From a checkpoint of a small sound classifier.
Training: muon at rate 0.0051, 5900 steps, batches of 64, held-out accuracy 64%.
Data: trained on acted Russian speech (Dusha), 26041 training examples, 14.5 epochs.
Rows from block 3 of a small sound classifier, named by matrix and row number. Rows with one number belong to one neuron. Each number is 128 + 32 x the weight over its row's rms, rounded and kept within 0 to 255. All counts start at 0. Numbers have three digits each.
Before each neuron's rows are labels from the 100 clips, of 14976, where the neuron reaches its largest size: "top examples" is what is common among them; "loudest band" is the band of the loudest frequency at the time of the peak. Only what is clearly more common there than usual is listed. The data: acted Russian speech (Dusha). In brackets: how many of the 100, against the usual share in percent.
# gate: MLP gate (model.blocks.3.mlp.gate.weight, 768x384), inputs 64-127
# fc1: MLP up (model.blocks.3.mlp.fc1.weight, 768x384), inputs 64-127
# fc2: MLP down (model.blocks.3.mlp.fc2.weight, 384x768, transposed), outputs 64-127

top examples: emotion: angry (53 vs 18.9)
loudest band: 250 to 500 Hz (85 vs 19.8)
gate.416:073137137104081131124108138112102141158146134139079150170038187116125155117113065121150172150126107083169166150135163113168187095167138071137168102142152040152133146121116121122141140217119180
fc1.416:087135177138125129108085160132142166156128117110127162115015128188086111134068102155141113149112142156122205113134138132183189127172148133088143133129140117174138128168128098174138125145139133
fc2.416:129114148127128129132122098083116143123127161127122169165137150125178230122143134126155120166151113128129127115107123131154128131138179146074096142155116128215089152124125111166110148132116118

top examples: emotion: angry (44 vs 18.9)
loudest band: 500 to 1000 Hz (25 vs 8.7)
gate.428:101046164128134135000128130131131127135109128128127129135130131156069127061128156128131128130127120128128124086130117127111125128108124128131097074128128119128128128111129122135129146121170104
fc1.428:148128100128120128028129120126127141128129135128128128126114141112130139133129099128063209086127023128180128128091114129123136133128130087128148073128128102128130120127128128129124129131127150
fc2.428:125133161129128130128121130196124128129129123128128222113123084128116204128126127128089128124145129128128127106128127133127129128142113138129145038128142141153128129121118139128131129182129128

top examples: emotion: positive (73 vs 18.6)
loudest band: 250 to 500 Hz (44 vs 19.8)
gate.547:170138143117151151125126125127069110140130140149179138148085134124131127142120107097157147122112186102136091148149088113150174113136080155184178102136141101122139140117109151130158160133139128
fc1.547:112100069114202130158127133146024160185116111155153129161117130126134131133087119136128145143114203117130126165147126121155158100136160104116155030133131133134137166081105107126115129126126106
fc2.547:077162158135097173166157124106149195123079213130115180134121118130133128122123178128110119111176101129150173144108149168187100141154162170040149134138131098157106118108138133189096149137116111

top examples: emotion: angry (59 vs 18.9)
loudest band: 500 to 1000 Hz (68 vs 8.7)
gate.699:103104123099133129153127125141107132112171139110125126127128153132136119121176204118147168151141108123137096108133113075128159118128129101134110082125114158117115125106136167117121173164095170
fc1.699:112112083065142154147151116101120095105178133126103127136110186113144084114162219146132197122152114144158127125133153111132132120118131137137130126154118160129113157087117165103092130176037148
fc2.699:217160205136101150101124205149094114125121128102072131114093107130111130151117167122105101126147175176128151123120130146122114148130079146128083131126132149043137093128123121164125088129161104

top examples: emotion: positive (55 vs 18.6)
loudest band: 250 to 500 Hz (54 vs 19.8)
gate.353:119204183128138130139149086147181101078139169077118111134156127133113113147223171143130191128135154096143118127135162082100172155045057186124118166148113013115042136120141125121118130170147152
fc1.353:189035172133152151189113107129047125125083061125116109088121154142106171192074071103134126181128137140075150138139110136088111133134136106120153124121184227105186093119105169144120086092114070
fc2.353:163076135149126107113127131137113092156147058127130079145141118132134116155107106134158153114095103153116141157182065154126135091157176172072110128112122084154170122109122141128107186055135128

top examples: emotion: positive (81 vs 18.6)
loudest band: 250 to 500 Hz (73 vs 19.8)
gate.376:128128128128128128128128128128128128128128128128128128128128128151128128128128128128128128128128128028128128030128128128128128128128128128128128128128128128128128128128128128128128128128128128
fc1.376:128128128128128128128128128128128128128128128128128128128128128128128128128128128128128128128128128128128128248128128128128128128128128128128128128128128128128128128128128128128128128128128128
fc2.376:128128128128128128128128128128000128128128128128128128128128128128128128128128128128128128128128128128128128128128128128128128128128128128128128128128128128128128128128128128128128128128128128

top examples: emotion: positive (70 vs 18.6)
loudest band: 250 to 500 Hz (94 vs 19.8)
gate.121:114215124112171127096140143104141101105109175185123145159135124088128103126135094114097128127113129094152127139125135134111077158113123152177165111106168119133097132161138099107183119239124220
fc1.121:127033116149025135146128123154124163153185089103155130117135130147155142126115175121154137133156101170121125122119122154170166115146158128085102142141096147125173127108113160140077184026127030
fc2.121:061145142182130128086129147158176123112112088073176115106196126119184117130133147101151122154128060183120138136096064148154126117147161106164091063107142178091155116090116143126102093134160109

top examples: emotion: positive (58 vs 18.6)
loudest band: 500 to 1000 Hz (56 vs 8.7)
gate.167:118115167128148121108133112170152148145162149145164125141125123139159095085135103138172122150149130135096052125119133103152115132116130158177079123111137104124188144123128186079166130142159163
fc1.167:149117053132150142103122129096105130114108113114100165149199133121154151139129130147116140091136169140152182117127126121074138106169131141055122125132116130125094121141144085183149154104137117
fc2.167:137129158129095141212133255157180139105100089125139120083173145126168106152130197107165185155076150147141151154116106138110139093121131131206080153133139149128178129100166148114143109079135049