{
  "dataset": "acted Russian speech (Dusha)",
  "n_mels": 64,
  "arch": "vit",
  "parallel_block": false,
  "loss": "cross_entropy",
  "head_dropout": 0.1,
  "nesterov": false,
  "final_lr_fraction": 0,
  "warmup_steps": 590,
  "weight_decay": 0.2
}
Rows from block 3 of a small sound classifier, named by matrix and row number. Rows with one number belong to one neuron. Each number is 128 + 24 x the weight over its row's rms, rounded and kept within 0 to 255. All counts start at 0. Numbers have three digits each.
After each neuron's rows are labels from the 100 clips, of 14976, where the neuron reaches its largest size: "responds to" is what is common among them. Only what is clearly more common there than usual is listed. The data: acted Russian speech (Dusha). In brackets: how many of the 100.
# gate: MLP gate (model.blocks.3.mlp.gate.weight, 768x384), inputs 128-191
# fc1: MLP up (model.blocks.3.mlp.fc1.weight, 768x384), inputs 128-191
# fc2: MLP down (model.blocks.3.mlp.fc2.weight, 384x768, transposed), outputs 128-191

gate.703:129144119157148119117091111111056107143149133116133141158123122122171138127179114082126125128115104124111131125117125147123129127167124128127163131143117153209096128128207136137140115059127112
fc1.703:120099132096104188136137130118164137132111104129162115128121136131097127127090177171127138123147128154110120117139128137135083106117167142145107126118144100042182137121071110161132136188109147
fc2.703:114124149113069103130152144128111124106144130118111118117133138128103139141104107135123114133154142125130175128126136118209148128129121129190123157137120100016133071102119126132132106132117155
responds to: emotion: sad (77)

gate.664:154100127106124087129122134141137118120117145125104151123113124136100154127133051153106128122135096143144130119144147140111141154117084141106087141078139102186157111130140054094130099054129180
fc1.664:158104126100125082127118141140138122115111149122108142130118127137104150127145045151110126120133092143147128121163142140116150156114073144095088134070148103175158120128146048097128089040130172
fc2.664:145123118099171115138134132175125082115098114128098142155134125126126125105119090087175124123140134128121119131120144135101118189130087126124123155102129091000118115087114078140127112088141109
responds to: emotion: sad (80)

gate.220:126147104121125089113131137138121167109107155152154103124107119120111118128086192109138148141113132157114116109124129131165156116089148123171142120148130131116129105120174155175136142143147114
fc1.220:120158104106098137123128147110125159123112145155129126134124134112125117127102204115203144146120133174119110118097140145155166121114157116190160136138124158131139118121142151173159138162144103
fc2.220:140149080116123124126119140100106101130075132124106128134107124073140100153134162216134138128135140152118073122104130171148150160103096117159126103125096131117120057117129180120152107111131105
responds to: emotion: angry (45)

gate.629:123094071128161117160153128111110121114127156139134205117161128122134129129118153055154139150074157165143144126096113103123130106162107073099132138131102107105109119140130128148125094137134105
fc1.629:124155190128079128093127124174151141118134118133121051130083119136122132114136121198109112115176097103127105106167137152143150143104132172134100124128143131139156142127133139109144155123109129
fc2.629:116120122131104131106114127125115132128131136124148137144131127117100135118116124127108123157129136097117130127103157125083200175119175124102104119124088123202123122132183121109143114125129126
responds to: emotion: angry (64)

gate.383:134122125133168128129073126158109121162146138113142119138131124079123105166115151155106127133128150119098088140110102125119082121100143127061110113172134168252132096157222113127106107142132091
fc1.383:127135131127092109128186129104155137093116127150120131105130130174131146089135123110169130122129104142157152119153158124146178139146124119193148146083112088006125142095033143132144147128126157
fc2.383:136125127133113090125137123162137136098131146157136147143131116126140136118129070113127128119137126082139158132134125153106194139129147119137129125091131128255121119104144141113128123141129114
responds to: emotion: sad (58)

gate.666:124129102132165120127122114168122139150144128122132168105094139117044133110113146105114141119096115124140109118106186139116109036124138114148144129111113114116121157120142167180132165137154135
fc1.666:118126122128146099129154116131127103147129114173156127195136128137094155105128115168149130125142131125135137084116152149102108135221205128179094154110130125145129123165125106127115098153108113
fc2.666:114150116147090145121111119111131116117178123144126129143227127137122112134096111139095110099132135130124131140129163095050125161108103148098113097181141112147118122168173109144133106122132167
responds to: emotion: positive (78)

gate.654:102146133117122131122121145181112158111130174120131117137100134127076116132097128134127134143140132129165128125139130131185149117141113124138100140111183136129165141112186102138129116111119135
fc1.654:128121129106103126122129154189136168129124135114145120118133133127116116131115073137129128129129126139177129144155131121163158122144076125144079152096179124097161154130157121166130109100114162
fc2.654:119124130081146170152128143123127126112131123114121080144136126094138127085121138131158154131145132114133098122091134125172091126191133140129138142154159125212128137148131144231130142124146100
responds to: emotion: positive (50); emotion: angry (43)

gate.662:128128131132130202128065124127127128165132128130122127128126135128128128133128128135156128128126128139128127113128114182128128042127142116135127128128159128255128123138185031126128123135116128
fc1.662:128136128128132128128122128128110128128128128134111128152116128130091128128128128142154128128128128133128187127128128129128128050128170106098128130129144128255128123128168086127120128129128097
fc2.662:128129125127141152128117139126128109128131126161168127131130128131192119130122127105131128116128112135121112135130113133128100095120135121073119128127152129163128127124237129135128125124130124
responds to: emotion: positive (61)

gate.402:141174114130173129129148132058108158093122168158118139146121148123086134106153155134137127137127124110136140098142149166145145128096133108121180110133112118112133110104150124119132147139115105
fc1.402:137176132158156132135150129101118140065111148189113101125142127119107136104162169147146129129116121104139136120143156204160152138076119115138170111131114127070115127125109121118139169131134086
fc2.402:160132133117186169145159145126098094101056129087123137119137153134193100125152088132153116129117152127113082153113157108152173108127089116136093114175090105198138131100125144132125111128131119
responds to: emotion: angry (50)

gate.327:125129167153147107126107124155145162103171127115145117149127136114104124166123060136114134130164122123118126117168132122148132100128175143140078118125155150149129127132125124102089133119125113
fc1.327:128120086133109147128145132140111091126083130144123148117148114136143134081142197127112113119113147120139108109092124146107122133107106127091158128139105125080119122127122128153159116123135141
fc2.327:139128092103147128142142123130091089159073092100166172106122139124137089156141124103119132114120079177121142071125142155130133132107112128130157125143145122207127144113111154129091102061119130
responds to: emotion: positive (75)

gate.487:128128128128128129128096128128128117128128128114098128128128128128127128128128128128093128182128128128128112128118128134128101128128128128178150128128128128128145137128128119126139128129128128
fc1.487:128128128128128128128128128128128128128161128177128128128128128128132118128180175171231128066128128128128128128128128128128128128128152128062128128128128128128106128128128128000128128128128128
fc2.487:128128128129128128128128128128128128128128128073128128128128128128128128128197149128123128128128128128128128128128128144128128016128128128128128128128128128126128128128121128125129128186128128
responds to: emotion: sad (58)

gate.499:156130123142129164126064132133107093150111144089088178141149079104075153148127079146098122120125131115110189100118128157122108139161136125138085104065148101195098126118143116146122126100143169
fc1.499:117114135112108095129175127128167180125159103183140114117111180147173134116136134129144144127141120122157109147182120115128136076083133126139152170170121118117215133132124135112133129158117060
fc2.499:129138126138139136140122122126128096130119117086153160123120135137118102161109147134100128137129140135118099140147094123173161128132139140133208104130132122138143122121142119093125164144145140
responds to: emotion: sad (59)

gate.274:133126128128164172147115112171125090108124110108088093112085120137131100119079135111092100127163148163100136145132113194146121151106063136079140122109155111076127120134098094042133113082126180
fc1.274:131130096137087110118130127126136124160118151163169156145169131101100130139165105137107159135087131103161128130128139100116129105135189135168141126166107137159124136123144156237140152121144113
fc2.274:159122133130110123118123129101132133143122146065138150124128137103137128158157145157117131136119125123137114168143138098117180138125064111137103107079122089166160112146127151091162169127150149
responds to: emotion: angry (48)

gate.758:109159125149134127129136143138108129084101143146103145164163108119144147124111191185178121110136140106127121082112164126128132083206115111087074121139118131139122123086165183075127102171138108
fc1.758:154175126106176138127129125083134096158152141133127136102141123129079116123104103141128102127159109132103161075111148175128127159088238166161136131123117130134134139129114099208128137135087150
fc2.758:111115113139122168113126128116129116172111160134101128126112131096081133119129076143080138128128128077139132103126114112097138138105133144141232136172129145232129095102126119146112150131132126
responds to: emotion: angry (92)

gate.539:172139104108180115131104101132132119138132170070136122130148127125104082160140173117162114132138130128139140123127134152101140103062118128105086136111098135096120067143137030095126121112154135
fc1.539:169130110100173099137108098135135116138135173083135128120127127132097103151132144118150111133133130124138149121126129147100138124069126127120075147112105126115123071175147041084120123080149138
fc2.539:164139097140150113127125130129111114127118161144094145128150128129145113128143049173125141109107141148156139129129126170100130153121097111117108124146141125000122130128082087123089119121129127
responds to: emotion: sad (70)

gate.619:145086109119105118128157135150101130119111144079144130138201158127106152139144156137124139125129121145108115149135158133118148105098114113168125122057118067115129134132153099137135097140128130
fc1.619:119120064131136150139157127158110085077125144112160169124127130135117116134146110123104130138139131134126188156125108161138131108092135127124154170118149106066137119127114089150116150125124130
fc2.619:128137105096079109123106129133104130113133154084126123141124140119165098158101119121127131138146168125121107131142138145111189136146164128132077125164127116200129128124162086126150111129131128
responds to: emotion: sad (55)

gate.45:119122147153156138142095119159074108111132125146123147122062114142128122133132109100119120131126145133100166169112131122112117093142136127124115144097143133211091125127201122147145122098153140
fc1.45:163116137147117105115136127142155118151114153120127109130180167126089143144131129126084166126124132119149122092165135120115140158120132077111183128142126130084163150120062127149093054123128110
fc2.45:137147119135120116118136125138160156160135186128181118119114131151126152118132134171121129129124129131125129064107131081135155146131122100131113117129104102074130147141042134164127122140121148
responds to: emotion: positive (41); emotion: angry (40)

gate.705:138150143134137148125113135119110119133137168164114124120118103132081159132141137174128146108131128119114158108136180140115140107119119142133071106095127127059112131064060080165133155114120133
fc1.705:144146134135144140112098132085119127183158140138100139140120119122083189136141114171132135094140123111097120127124175155135129138122109127099088120103130118067125135088078109154147135140121134
fc2.705:146100127174128134136123126151132108088129105164081097149131128114105175111176098189124139142125171116130124094157174130077112122144070127124122117084112129114137124123106118115078142116130124
responds to: emotion: positive (41)